From a checkpoint of a small image classifier.
Model: norm layernorm, activation relu, layers 12.
Training: muon at rate 0.0019, 10500 steps, held-out accuracy 95%.
Data: trained on microscope photos of single blood and bone marrow cells, 194171 training examples, 10.4 epochs.
Rows from block 7, named by matrix and row number. Rows with one number belong to one neuron. Each number is 128 + 32 x the weight over its row's rms, rounded and kept within 0 to 255. All counts start at 0.
# fc1: MLP up (model.blocks.7.mlp.fc1.weight, 384x192), inputs 0-63
# fc2: MLP down (model.blocks.7.mlp.fc2.weight, 192x384, transposed), outputs 0-63
fc1.25 [ 96 166 114  51  94  89 107 112 130 127 102 158  57 132 140  95  98  88 107 173 127 143 124 129  88 120  83  95  92 146  83 178 111 122 129 141 138 120 119 141 163 123 184 113  71 116 147 140 111 103 137 163  99 131  88 180 169 103  87 131 127 123 100  83]
fc2.25 [155  84 147 139 183  95 136  87 149 157 152 148  75 118 162 134 145 129 118  61 139  90 106 138 146 184 154 168 143 125 112 118 144 135 117  90 120  97 148  81 117 143 149 108 196 110 171 172 107  58 127 134  95 121 106 114  79  74 106 139 130 107 191 180]
fc1.26 [106 115  91 124  66 193 135 162 121 113 141 102 167 145 160  97 149 158 129 166 131 118 129 140 119 170 131 191 120  96 144  52 104 118  90 119 115 112 144  97 122 157 166 107 165  57  53 128 103 101 103 133 103 161  51 100 146 146  90 156 138 118  81 211]
fc2.26 [147 122 104 177 124 142 146 124 139  97  95 142 135 185 156 141 137  83 147 163  97  82 128  56  87 163 102 114 144 175 144 142 155 164 109 171 120 128 127 114 144 181 157 156 105 144  82  84 138  96 181 122 161 101 123 152  98 157 118 129  78 149 129 161]
fc1.27 [162 146 135  96 121 129 113 162  86 120 153 149  69  81  75 154 108 145 125 113 133  70 109  77 119 155 116 131 152 158 117  73 109 195 141  96 104  96 122 186 103 179 207 106 133  94 111 142 151  69 185 110 136 110  65 131 123 106  98 146 149 123 136 130]
fc2.27 [112 142 126 162  98  86 153 101 140  82 107 109 101 140 141 133 129 117 168 106  87 113 162 166 145  94 144 144  89 121 161  81 104 117 125 209 127 159 150 109 223  80 122  96 104 150 137 108 141  75 118 136  49 132 146 111  11 169 124 159 138  84 115 128]
fc1.28 [ 96 136 111 179  86 113 225  78 129 141 153 148 141 133 113  71 107 167 153 128 141 148 131 178 170 122 129  97 109 159 116 116 112  97 113  85 170  75 102 103  72 107 179  65 143 106  87  93 160  62 150  91 111 160  86 134 149  81 112  97 137 115 183 149]
fc2.28 [ 79 100 153  85 133 112 125 139 132 138 173  76 133  96 143 122 159  91 122 185 160  90 137  55  92 132 130 115 172 158 135 112  91  74  71  82 219 137  96 152 158 185 135 144 104  84 102 104 123 140 107  99 133 134 119 152 129 118  85 138 171 105 125  78]
fc1.30 [124 106 186  89 110 154  95 176 165 117 218 130 155  88  82 137  75  65 120  93 154  91 103  86 147 137 133 133 105 112 145 120 172  93 135 147 135 153 181 108 167 148  96 178  91 169 147 125 117 150 122  95  75 135 129  78 164 197 159 131 171 147 150 163]
fc2.30 [107  89  70 173  83 165 155 110 104 137 127 163 115 212 151  57 130 123 136 182  85 120 180 116  64 100 115 112 167 165 138 161 148 160 144 190 187 101  68  92  66 144 133 149 167 155 128 130 149 113 120 168 109 113 142 130  29  98 122  94 106 142 163 115]
fc1.31 [ 97 153 146 130 129 181  93 153 104 123 158 116 171 180  51 144  67 114 112 129 107 138 103  67 157 154 161 136 100 161  91 154 123 159 117 156 100 113 109 103 139 175 145 110 166 148 117 110 132 132 181 110 104 142 142 186 148 140 139 172 122 113 113 130]
fc2.31 [153 137 186 151  69 157 115  97 142 126 156 127 209 171 179 167 133  89 154 115 114 122  86 121 125 101 181  77 151 110 145  92 103 146 103 121 130 133 107 163 191 100  98  86 161 150 110 112 124  79 117 122  81 129  91  72  99 144 136 139 147 122 150 124]
fc1.32 [ 96  86 155 126  73 141  82 144 135  94 121  58 166  75 134 147 142 116 135 158 141 141 102 183  55 144 112 122 122  97 149  66 162 155 156 181 119 109  80 163 172 188 170  76 152 124 106 210 147 106 141 145  83 128 118 132 129 157  97 153 122 129 128 205]
fc2.32 [116 161 171 112 140 107 112 140  85 103 119 137  68  98 136  85 110  97 110 129 150 161 114 108 123 155  72 140 111 114  85 141 142 148 158 121 137 169 162 120 123 147 123 195 153 135 175 107  74  93 138  82 104 163 159  92 179 108 125  88  93 142 190  73]
fc1.33 [100 178  68 123  86 134 118 137  78  94 141 154 100  94 162  94 151 138  57  78 120  74 130 163 170 184 108 118 154 152 119 118  93 154 101 159 137 120 140 176 135 210 109 130  96 110 108 141  99 125  68 131  74 163 161 121 125 150 140  94 169 189 160  77]
fc2.33 [167 124 164 114 100 127 124 155  92 131 101 136 137  92 143 104 116 173 126  99 124 154 126 118 127  94 116 125 181 157 179 147  89  78 177 204 149 123 172 121 127  91 133 134 121  87 151 175 142 183 159 137  95 123  95 152  92 122 126 114 114 137  91 186]
fc1.34 [110  80 134 142 118  78 137  65 135 110 140 159  77 150 135 153 140 153 112 141 112 161 160 107  92 128  67 112 174 120 100 100 146 142 132 135 144 147 142  93  92 204 123 185 120 134 100 203 116 109 157 102  91  78 148 104 142 108 122 120 114  85  91 124]
fc2.34 [136 122 216  41  73 101 146 150  97 175 113 103 156 122 101  91  96 154  93 127 126  88 113 200 186 108 115  98 142 129 136 102 136  95 110 131 137 145 145  91 127 116  98 119 167 184 109 149 166 134 102  93 122  97  88 146 144 148 108  74 180 147 154 121]
fc1.35 [182 170 117 167 180  93 133  62 111 147  96 105 120 171 128 169 130  96 105  84 184  94 122 161  60 110 126 112  60  83  64 151 125 106 140  81 142 143  67  95 129 160 171  93 141 116 100 148  88 135 125 154 148 104 129  96 163 173 124 101 120 110 146 134]
fc2.35 [174 105  94 160 111  93 157 182 193  67 109 102 144  48  97 109 167 175 124 158 126 119 127 119 124 140  70 144 155 184 169 116  89  92  77 124 119 135 181 174 119 169 113 168 108 181 178 135  82 125  96  81 149 142 145 117 184  47 106 125  89  94  91 162]
fc1.36 [177 146  60 139 187 147 151 203 145  85 125 137 175 146  98 140 128  70  80 123  87 146  99 131 169 120 185 105 100 132 142  48 121 101 170 184 195 131 104 143 151 125  92 168 154 135 115 130 133 168 101 129  74  83 154 101 120 167 122  76 123 154 114 133]
fc2.36 [183  87 111 144 162 144  91 100 126 110 160 128  97 122  82 164 106 117  78 156 133 146 133 163  74 175 132 122 164 127 150 164 170  73  79 103 114 105 116 152  93 157  98 166 187 122 160  95  77 105 122 153 112 201 158 128 133  70  98 120 178 153  97 124]
fc1.37 [ 46 130 134 133 139 166 177 153 100 208 184 142 112 169  86 109 111  96  98 131 143 150 111 125 131 114  93 126 188 144 135 142 150  51 149  94 136 140 135 104 163 135 151 121 225  90  96 148 106 130 160 126 138 174  99 118 150 110 172 129 137 118 132  84]
fc2.37 [ 78 231 103 175  69 137 111  88 154 111  61 134 133 122 172 134 105 119 144 167  88 128 126 131 113  76 140 130 160  82 120  97 150 124 131 178 138 178 140  80 141 141 109 108 164  92 114 103 110 182 129  90 122 131 122 112 139  64 136 123 144 118 111 174]
fc1.39 [132 129  77 161 106 125 119 141  79 171 129 166 126  79 129 117 124 144 171 135 102  92  87 130 118 159 141 118 189 106 182 147 108 101 161 113 150 166 138 177 136 158 144 134 182 129 140 137 120 125 163 177 163  52 219  54 151  97 136 190 158 127 180 129]
fc2.39 [165 121 124 116 115 117 104 123 126 133 171 136 108 144 159 159  95 147 137 135 167 165 119 116  86  78 174 135 136  76 114 140 128 139 156 170  71 120 149 172 124 113 135 160 155 122  75  94 117  81 104 102 144 141 149 113  97 154  78 134 112 194 115 107]
fc1.40 [137 179 122 127 133 131 159 166 202  78 192 127 130 105 122  99 148 136 117 123 119 108  77 153 182 151 169 186  58 116 154 109  76 148 135  97 161  96 173  89  94 110 115 131 105 196 127 179  99 134 145 143 163  79 158 138  84 145 123 158 117  79 144 101]
fc2.40 [127 157 113 114 143 149  81  94  87 146 175 112 135 114 109 129 134 169 109 162  94 172 119 158 160  91  80 162 169 124 121 110  83  87  46 129 164 136 118 164  85 111 171  52 142 161 171 133 160 121 196 120 101 126 139 121 114 118 120 159 124 112  88 161]
fc1.41 [126 124 106 187 177 136 146 129 128 131 101 173  94 105 173 106 134 141 110 137 144 158 161 195 107  82  87 128 132 127 124 124 131 116 162  86 121 157 144 178  31 103 118  79 128 102 144 153 156 123 114 113 135 149 150 160 108 157 180 109 131 127 155  88]
fc2.41 [129 129 120  65  70 115 146 137  92 149 133 141 164 108 140 132 145 142 137  88 175 140 154  54 119 136 209 102 107 163 135  69 150  91 145 180 109 129 116 185 108 126 114 141 117 115 119 128 189 168 153  80  88  67  99 140 132 153 146 134 114 164 154 129]
fc1.42 [177 148 148 164 166 139 159  95 143 116  99 136 108  89 149 104 108 116  95 129  87 105 146 146 154  98 124 127 124 165  46 128 145 159 147 112 126 103 196 145 143 113 111 125 132 130 150  97  78  81 189 106  69 127 165 119 132 157 136 150 127 126 155 157]
fc2.42 [139 141 155 106 126 185 120 100  90 181 121 122 142 138 173 130 128  95 121 150  98 171 132 106 144 146  94 132 155  87 153 133 172 115 119 142 119 173  96 107 174 150 161  79 110 114 142 173 195 152 120 144 165 141 103  76  69  80 151 117 130 137 121 161]
fc1.43 [109 196 173 125 190 122 146 144 133 167 147 193 105 122  91 157 121  74 145 169 140  90  84 158 203 150 118 100 109 102 192 100 137 163 175  98 127 170 155 144 149 185 139 151 119  89 150 141 113 135 114 139 149  82 117 122 118 150 131 143 108 124 127 105]
fc2.43 [118 211 151 102 189  73 163 126 113 134 123  94 150 153 155 133 115 154 158  97 158  55 162  79 137 136 102 159 111  74  98 119 168  97 168 104 136 111  93  79 126 108 132 148 110 156 129 110 139  82 131  75  41 105 130  69 130 107 100 161 157 145 125 160]
fc1.44 [139 102 121 154 168 149 105 141  80  95 170  75 111 123 133 120 168 105 140 144 127 117 111  68 116 123 128 176 113 139 171 161 152 138 141 134 104 143 148 205 112  91 103 169 171 151 125 161 162 107 138 120 135 110 115  89 145 116  85 135 155 162  94 149]
fc2.44 [103 108 160 166  76 133  51  98 233 135 133 140 156 121 117 132 126 129 133 141 118 158 108 116  36 145 102 137 166  84 137 138  85 127 130  92 137 121 116 168 188 165 149 137  86 147 126 146  99 151 167 149 139 121 148 150 114 168  70 146 152  70 158 175]
fc1.45 [154 129 118 147  84 135  99 100 193  91 115 142 143 114 144  99 148 152  79 161 110 153 149 116 249 159 121 113 105 120 125 115 132 162 154  99 144 167 163 136 159 115 165 100 107  95  75 166 107  67 129 130  50 147 151 127 108 129 180 131 127 113 142 140]
fc2.45 [153 145 118 150 108  91 116  80 126 121 125 106 122 145 106 113 146 111 122 153 110  94 183 176  87 136  78 117 149 148 167 138 124 131 132 192 109 117  98 136 123 109 133 117 127 154 108 161 188 194  86 128 153  94 110 131 151 122  89 115 133 164 121 121]
fc1.48 [156 176 169  89 120 144 146 134 117 130 118 188  90 121 112 181 111 105 128 117  77  93 128 153 127 123 163 154 125 107 110 132 164 157 116 140 153  80 121 112 100 153 117 162 150 100 129 147 109 129 109 162 106 134 163 101 114 107  32  76 152 128  75 118]
fc2.48 [ 83 116 144 122 100  89 150  85 130 164 153 113 119 151 119 145 155 127 112  85 180 131  83 182 123 140  91 150 175  86  96 131 176  88 134  49  98 162 127 143 211 143 160 142  77 133 148 118  65  87 150  94 170 105 146 164 149  94 162 175 135 121 123 181]
fc1.49 [ 75 135  98 135 175 117 136 153  88 124 116 129  68 156 112 111 173 163 133 134 114 125 105 129 122 147 179 168 201 154 117 137 115  94  89 133  89 140  93 156 112 102 112 168 142 112  76 154  81 102 101 124 188 194  94 119 154 120 154  80 157  68 120 166]
fc2.49 [128  96  93 142 105 137 126 128 155  75 108 120  99  81 163 138  72 113 128 108 180 179 154 138 119  76 151 155 114 101 163 150 153 135 128 136 111 146 100  98 160 111 154  87 108  80 109 108 145 124 128 153 145 127 115 165 146 168 186 134 131 164  97 134]
fc1.51 [163 129 155 194 131 158 165 123 109 140 133  66 167  94 169 142  89 118 145 126 111 118 145  84 143 109 113 138 126 134  85 104 114  82 131 164 113  77  95 166 141 142 169 128 172 115 180 118 106  75 131 138  51 139 116 172 135  72 107 154 125 173  99 145]
fc2.51 [ 99 108  65 137 155  92  87  85  83 110 120 118 105 167 128 188 129 126 126 105 144  43 127  80 141 187 114  94 132 156 197  93 116  86 146 164 115 139 161 125 139 100 186 139 127 111 173 175 135 163 123  74 184 142 177 152 100 139 125 112 130 146  85 103]
fc1.52 [118 148 125 165 101 138  66 159 161 139  87 130 132 166 116 149 105 130 146 203 131 112  98 103 103 167 171 122 105 127 118 155 160 114 191 176 170 170 123 132  81 137 111 185 122 189 140 162  86 158 192 134 135 114 163 140  96 120 186 190 116 113 111 161]
fc2.52 [ 79 145 118  75 160 148 160  90 140  84  76 156 125 142 174 122 150  87 111 132 163 149 132 117 109 134 108 139  57  92 134 171 106 179 150 127 147  95 136 174 141 194 109 133 123 132 166 125 133 113 120  96 107 106  84 114 106  83  92 189 120  95 116  77]
fc1.53 [185 110 153 174  71  54 129 155 111 161 127 158 153  58 161 137  98  61 122  75 145 115 168  99 112 134 104 108 126 123 139 108 120 137 154  77 159 194  89 134  59 145 210 217 125  70 117 157 134 116  96 156 130 122 123 148 138 190 104 151 163 118 105 122]
fc2.53 [129 178 190 118 105 159 163 140 177 129 116 147  83 143 131  76 144 115 141 170 135 154 126 121 121 162 124 121 126 208 135 112 113  83 170 159 116  90 151 150 104  95 146  91 139 129 155 129 193 110 107  53 141 111 100  89  96  67 120 180 117 145 165 100]
fc1.54 [145 140  96 106 175 118 135 166  76 103 169 121 136 120 165 133  94 106  84  93 157 171 145 122 115 134 148 139  35 109 133 125 123  97 177 137 149 108 146 143 149 177 209 161 154 138 158 102 119 122 103 117 151 110 140  83 208 114 122 144  94 137 143 100]
fc2.54 [114  99 160 103 152 113 126 197 176 120 133 163 130  67  49 136 146 181 150  88 169 127 143 141  95 126  96 122 137 108 118 156  88 163 165 192 122 159  73 120  98 128  48 120 136 120 118 135 185 112  37  93 154 109 134 194 102 138 105  61 123 127 103 156]
fc1.55 [117 188 111 178 174 191 141 114 147  85  94 113 138 160 154  36 158 114 184 100  96 128 218 142 151 171 177 169 124 109 147  97 143 187 123 106 116 149 156 136 112 107 141 170 179 139 131 160 107  67 123  79 126 102 139  77 174 123 109 185 190 107 128 128]
fc2.55 [ 86  85 145  79 120 127  86 116 150 131  95 137 112 103 136 187 112 162  96  84  69 148  71 119 136 132  80  79 141 120 158 185  96 198 165  75 113 125  98 113 166 154 129 170  92 122 114 106 170 158 159 126  77 138 114 104 135 172 117 176 158  99 138 105]
fc1.56 [165 122 122 142 135 153 120 155 164 108 149 165 145 162 169  80  99  66 118 170 140 160 100 134 105 195  52  97  93 156 150 118 150 168 111 152 126 103 109 199 168 168 149  96 147 141  58  75 161 119  99 144 131 121 127 126 171 113 132 149 144 128  65 119]
fc2.56 [155 104  77 148 119 145 121 102 108 149 146  97  69 120  99 136 155 111 165 163 162 153  77 180 132 126 168 154 104 120 127 146 185 154 154  91 125 118 159 117 129 146 146 165 118 159 152 160  99 103 100 244  92 119 199 113 111 152 133 103 170 110 170 115]
fc1.57 [129 163 162 125 105 120  90 185 158  63 105 137  84 126 124 157 190 163  89 115 131 125 106  77 157  64  67 130 155 140 177 139 103 151  98  96 146 141  84 148 136 144 134 127 117  88 109 149 152 115 133 125 126 123 128 179 126 149 146 167 144 102 129 107]
fc2.57 [166 138 102 110 122 100 130  97 145 133 149 104 137 100 122 161  94 185 208 154 127  96 161 204  84 127 164  75  66 113  47 119  92  75  52 172 167 105 115 134  99 129  99 114 138  97 126 178 137 137 148 178 139 210 175  66 120 148 123  85 112 123 122 165]
fc1.58 [112 167 165  58 140 113 131 133  99  98 140 136 177  59 171 154 182 159 151 121 116 114 104 143  60 132 142  95 148 143  58 123 131 101  57 118 146 120 188 136 139  73  78 131  91 162  97 105 135 115 152  80 138 145 150 173  77 102 121 159 150 112 135 153]
fc2.58 [113 158 137 109 141  93  73 173  76 154 141  99 141 105 145 128 142 157 178 115 108 159 144 163  79 152 105 121  97 142 118 148 170  67 150 117 100 135 124 137 144 117 125 189  60 116 140  80  76 104 134 200 115 113 164 123 197 142 120 174 131  84  90 149]
fc1.59 [195 130 124  92  82 103  83 118  94 110  85 171 151 101  92  91 172 102 167 100 116 104 184 132  47 122 129  90 167 116 108  86 166 108 125 127 219 127 132 142 114 161 129  66 185  98 116 102 147 140  81 142  88 136  66 167 120 113 130 141 131 143 102 155]
fc2.59 [116  90 147 121 182 148 122 126 191 135 122 170 186 126 163  29 120 134 106 129 159  92  79 113 147 151  61  74  68 146 120 107  59 101  89 121 119 157 138 166 167 146  73 169 108 149 113 144 126 122  77 104 139  78 111 137 142 151 109 152 170 111 153  81]
fc1.60 [ 95  61 163 140 115 166 108 138 181 189 138  82  85 124 195 105 160 116 129 125 145  62 137 132 110  86 158 107 180 160 107 189 122 115 101 161 103 148 160 113 149 151 140 106 125  77  85 146 162 158  69 137 150  96 130  82 169 146 106 172 179  67 120 121]
fc2.60 [117 122 146 187  78 181 173 127 115 115 114 150 146 218  75 166 124 120  91 141 127 141  95 165 105 104 144  73 112 169  84  84  98 148 166 111 156 134 102 113 110  75 189 107  46 179 121 139 137 151 149 140 153 179 198 111 142 132 171  82 156 105 200 119]
fc1.61 [ 38  99 118 129 135 181 144 134 103 146 109  91 143 121 117 120 144 169 191 114  87 160 240 129 163 118 120 184 167 180 105 142 119 111 161 134 165 157 182 131  96 105 173 142 189 154 105 140 138 180 101 156 127 107 149 102 164 141 107 166 167 118 108 103]
fc2.61 [133 187 132 126 130 140 142  93 126 130 200 112  92  95 147 159 129 156  89  90  94 169  82 196 128 177 119 112 122 124 125 157 169 170 118 179 104 170  83 118 107  83  93 109  85  82  90 130 107 121 167 102  57 198 110 164 149  91 165 109 140 109  97 110]
fc1.63 [142 116  83 142 196  92  79  46  93 171 150 156  95 171 162 142  90 133 123 154 147 121 149  95  89 126 116 139 150 130 153 130  78 117 143 117 137 157 187 130 114 148  77 158 112 188 102 180 149  65 141 110 120 168 134  69 128  74 136 130 187 181 146 179]
fc2.63 [104 138 146  63 130  83 152 125 157  53 126 136  96 151 118 106 137 118  41 161 210 139 135 141 171 165  64 132 121 102  94 172 118 145 154 114 145 195 129 116 172 100  88 121 134  92 140 212 146 144  63 130  90 142 146 102 179 140 101  95 168  65 119  73]
fc1.64 [149  72 101 135 129 157 106 113 103 138  87 107 134 137 148 160 122 147 143 107 121 141 114 177  93 187  98 174 132 158 167 155 100 147 161 137 158 204 101 121 148 107 129 118 126 132  22 199 158 189 194 159 116 141 195 127 121  87 137 135 172 108 111 133]
fc2.64 [115 145 116 111 146 160  89 130 122 153 203 141 152 130 159  80 122 140 157 161 123 116 124  85 151 139 149 102 154 145  73  86 124  97 127 113 108 136 130 107 193 139 125 129 134 175 176  90 194 143 125 118 118 149  67 167 170 110 142 142 143 118  82 138]
fc1.65 [138 157 147 146 132  88 187 172 143 123 142 193 141 120 113 106 118 147 107 136 120  99 116 155 162 156 150 143 144  78  73 133 165 159 133  96 151  73 171 126 132 155 165 168 128 103 115 111 144 170 156 170 141  57 112 169 137 132 111 103 145 132  90 107]
fc2.65 [124 171 114 126 142 126  90 127 134 111 194  63 119 114 101 164 169 119 120 117 138 122 159 140 118 126 129 111 110 149 142 178 192 143 176 118 116 169 128 113 161  83  80 118 143 124 116 109 141 118 125  76 178 178 165  95 125 137 123 141 142 145 129 139]
fc1.67 [150 147 140 142 131 141  88 133 133 111 111 159  83 195 156 110 133  85 118 138 151 172  79 144 121 147 108 115 115 148 142 107 109 108 149 135 146  85 106 151 136 153 124 153 134  78  97 145 148 103 198  92 133  54 128 138 132 150 143 159 175 104 163 112]
fc2.67 [189 124 111 119 110 105 108 134  54 156  77  89 173 129 139 163  91 138 154 122 157 159 162  84 139 102 154 142 174 117  94 111 154  77 115 135 123 168 152 160 103 147 118  91 152 102 114 124 100  96 103 179 135 145  95  84 159 145 157 113 142  99 128  84]
fc1.68 [ 76 129 134  91 104  90  62  75  48 134 186 164  50 157 151 107 150  93  88 114 143 142  77 103 147 161 195 166 142 151 122 149 141 116 173 136 116  88 118 134  60 170 160 113 173 111 145 138 155 201 166 133 131  91 108  91 108 127  78 150 159 144 158 146]
fc2.68 [118 108 134 105 120 152 195 143  86 151  74 153 165 163 196 116 103 108 151 126 133 154  97 108 138 130 155  57 128 121 125 114  86 200  75 128  87 113 147 130 100 129 128 184 170 139 135 135 138  51  95 126  92 119  79 147 115 109 128 142 117 151 150 201]
fc1.69 [158 145 112 103 110  86  94 199 128 133 120  60 124 163 116 118 139 119 168 134 134 140 120  93 177 222 132 153 163 134 137 102 144  70 152 166 168  98  99 134  93 138 126  82  93 122 143 178 118 162 155 129 144 102 133 116 156 143 102  97 170 149 130  97]
fc2.69 [135  57 104 139 115 127 148 176  68 124 141 103 124 148 158  94 105  74 143 143 120 107  73 168 100 114 130 103 127 107 148 172 112 147 192 140 158 163  99 189 130 135  95  95 138  88  89 102 126 108 104  89 110  82  95  69 120 191  85 163 218 146 115  90]
fc1.70 [181 209 114 113 125  97  91 116 165 139  94  78 174 112 154 126 113 108 118 155 164 178 118  95 158 100 120 172 102  93  86 117 136 180 122 117 140  96 119 154 147 104 134  93  62 146 169  97 116 123 107  96 114 124 108 102 126 171 151 109 157 143 197 104]
fc2.70 [143  96 142  86 150 167 142 112 152 163 144 156  88 145  64  70 126 100 107 140 120 185  94 177 110 183  36 121 180  79 140 161 152 116 149  93  99 146 174 146  67 158  58  91  84 151 161 148 115 138 138 169 135 150 118 178 116 109 121 126 131 135  98 151]
fc1.71 [133 131 129 146 134  97  85 134  88 135 156 102 104  78 128 145  98 142 108 125 142  92  76 136 115 181 112 102 144 105 157 108 133 109 166 106 154 146 150 133 157 139 143 125 129 174 142 156 130  92 170 178 169 158  99 170 134  91 135 122 179  82 127 118]
fc2.71 [160 138 123 189 136 125 107 131 161  71 139 150 134 160 176 112  79 103 172 123 133 146  89  64 112 124 165 147 149  81  81 175 155 201 151 155 113 148 167 128 136  60  83 161  80  93 149 175 252 110 154 102 158 140 157 166  91 114 159 159 105 133 150 139]
fc1.72 [187 153 139 144 147 148 202 126 135 173 166  70 134 144  97 129  95 168  87 164 147 129 135  95 104 117 126 116 139 171 138 144 146  66 111 175 117 119 160  93  89  61  95 118 170 129 144 111 133 130 108 115 101 149 128 161 160  97 118 190  97  91 160  92]
fc2.72 [144 179  90  94 151  93 107 137  97 118 137 168 140 152 132 120 135  32 114 149 133 127 104 135 140 134 116 106 196 108 159 124  99 134 119 142 164  75 170  82 126 109 109 136 158 131 129 153 113 112 142 113 145  66  85 163  81 143 133 120 121  63 157 125]
fc1.73 [145 131 139 132 153 179 154 104 101 113 135 162 171  88 176 187 151 138 122 108 116 142 125 121 152 106 112 141 125 113 137 163 154  95 200  67 147  74 157  91 154 134 164 105  73 186  80 124 124 154 135  53 165 196 134 195 153  76 144 173 249 126 120 108]
fc2.73 [125 112 118 130 124  91 162  37 111 136  77  58 138 151 102  73 168 161 154 167  94  67 123 172  72 117 146  95 155 153 121  98 104 144  51 175  76 138  88 185 147 102 143 121 155  99 113 146 118 159 128 154 179 103  51 135 120 129 124  98 108 153 142 108]
fc1.74 [ 91 121  96  99  52 117 162 147 166 104 126  94 119 142 136 206 198 171 134 173  95 126 169 119 144 120 163 130 123 140 161 107 135  52 128 105 157 112 138 120 126 145  99 189 123 132 160 113 158 136  67 177 124 113 167 104 109  52 135 155 180 135 114 167]
fc2.74 [ 37 137  88 165 133 131 190 118 118 154 134 139 114 161 115 114 133 103  78  69 125 161 160 144  84 139  81 148  83  70  96 133 180 127 145 113 131  80 139 104 138 149 114 199 160  89  86  86  65 148 171 146 103 121 121 109 144 170 156 101 122 165 113  94]
fc1.75 [110 127  82 149 107 136 185 148 120  97 120  82 135 140 115 120 154  77 141 164 150 187  68  84 131 112 118 198 148 121  66 179 107  92  72 130 119 177 125 130 122 162 157 148 150 174  98  88 116 137 122 177  76 148 179 151 118 150  96 138 120 106 137 152]
fc2.75 [141 156 166 172 105  98  79 117 158 138 145 163 109 109  74 153 163 152  47  99 146 110 202 102 111 146 112 143 142 105 163 139 120 112 113 114 142 144 153  73 148  66 161 142 140 194 143 114 133 104 115 155  98 106  75 160  93 148 123 100 125  97 147 247]
fc1.76 [ 95 138 126 149 133 163 119 118  53 151 129 150 157 176 174  96 119 118  98 112 139 109 150  85 143  74 137  72 159 179 146 135 182 180 133 170 126  50  91  98 152 124 144 161 169  57  64 112 140 102  84 128 109 129 138 112 155  97 129 157 172 124 192 119]
fc2.76 [ 95 136 135 163  69 131 129 142 197  87 162 134 115 127  91 146  37 111 144 152 155 132 118 188 158 163  80 146  50  90 139 108 128 132 114 155 115 122 134  79 184 138  91 153 127 163 160  57 119 121  66 118 122  82 124 162 139 135 112 105 109 137 102 128]
fc1.77 [144 131 147 109 132 113  91 173 141 135 151 186 125 110  81 147 134 133 126 120 174 131 176 121 113 111 142 154 137 109 164 131 164 205 178  89 131 110 119 139  76 144 113 137 141  96  98 109 135 153 105  79 138 142 171 111  84  96 119 153 161 176 106 110]
fc2.77 [110  63 172 161 148 119 157 142 137 128 129 134 108 101 166 177 171 161 149 208 149 104 103 111 152 139 148 123 156 133 159 127  65 158  97 120  92 109 168 146 124 121 149 130 144 120 113 113 106 118 116 175 187 100 158  98 108 162 133 137 161 115 130  86]
fc1.78 [136 147 111 132 133 112 158 147 173  96 132 112 148 106 100  83 116 158 158 107 208 152 138 143 145 148 104 130 100 149 103  54 111 174 141  93 117 115 103 131 128 178 187 129 179  76 165 134 111 120  93 115 114 120 127 144  66 113 126 149 161  98 208  80]
fc2.78 [101 118 150 106 131 136  85  87 114 131 131  79  85 168 109 125 181 176 155 146 156 173 142 162 120 134 114 136 146 129 162 151 170 107  79 121 142 127 161 137 131  55 125 145 165 190 140 117 132 113 138 165 140 149 136 119 140 140 150 141 170 141  37 129]
fc1.79 [112 133 114 112 116 176 107 174 131 116 152 146  98 173  69 117 156 110 110  75 144 167 142 120  74 139 125 198 112 148 136 112 106  83 188 150 147  93 167 134 131  67 150 108 167  93 162 108 123  53 132 163 129 122 115 137 120  90  80 117 130 124 145 178]
fc2.79 [ 42 133  86 119 124 174 131 133 108 126 117 119 129 163 111 107 127  88 144 101 133 176 113 170 172 110 137  91 133 141  62 193 144 126 106 131 154 142  86 137  62 120 130 142 119 170 121 161 128 133  64 110  36 150  48 117 141 150 132 112 126 125 117 105]
fc1.80 [ 99 129 204 178 115 107  84 119 138 106  90 156 155 139  68  47 146 123 121 138 125 142 110 108 123 153 157 131 115 169 111 171 130 110  71  79 145 115 103 169 158  74 140 113 169  86 115 200 110  98 136 108  65 121 145  97 181 103 159 172 174  98  85 165]
fc2.80 [156 151 114 120 156 218 121 170 118 161  67 172 142 115 203 128 137  91 156 128  76  73  75 162 212 125 111 103 112 125 106 139 101 109 197  75 153  96 133 103 164 138 115  70 143 106 117 136 140  64  89 107 160 160 158  66 139 159 103  89 120 141 160 171]
fc1.81 [ 94 134 150 153 140 146 165 158 195  98 147  99 130 133  96  89 111  55 140  96 114 156 112 145 152 152 108  95 189 143 121 114 121 132 111  91 112 123 178 163  93 154 180  67 119 127 193  84 121 120 132 141  64  91 100 181 132 122 150 157 112 173 110  82]
fc2.81 [103  93 128 148 110 104 156 106 101  67 146 143 106 179 187 137 166 178 131  75 138 125 133 163 114 117 125 138 113 120 101 120 181 130  59 136 143 126 144 126 139 129 128 166 115 123  92 105 174 171 118  82 124 119 163 137 119  61 121 125 129 150 112 128]
fc1.82 [ 84  90 109 132  69 133 120 113 101 141 113  91 117 119 167 110 100 133 134 125 154 144 143 111  79 125 196 137  97 157 167  74  81 128 102 105 150 108 146  99 143 136  98 133 118  61 122 140 134 118  96 185 119 137 104 162 153  97 188 176 169  53 143  84]
fc2.82 [124 156 120  99 122 105 166 107 111 124 124 124 173 147 181 181 143  98  92 138 134 143 117  71  77 192 140 135 145 128 128 120 149  87  95  53 168 113 136 165 130 134 139 118 145 129 142 162 170 155 126 110  57 105  44 124  91 150 156  81 164 166 132 102]
fc1.83 [179 133 116 100  86 216  88 150 112  97  68 114 137 133 128 134 110  60 139  39 149 124 140 123 170 162 135 128 108  72 147  78 106 162  81 181 147  77 141 127 175 151 114 174 135 152 144 119 104  75 112  92 162 209  81 118 136 147 179 123 102 118 170 138]
fc2.83 [ 94  98 130 109 153 119 154 114 169 122 117 142  85 127 169  96 125 165 137 151 104 145 211 114 154 120 111 182 171 128 140  79 165  79 145  94 125 155 175 106 197 166 124 122 169 150 143 110  73 100  96 179 157 160 133 117 142 126 152 115 119 155 128  91]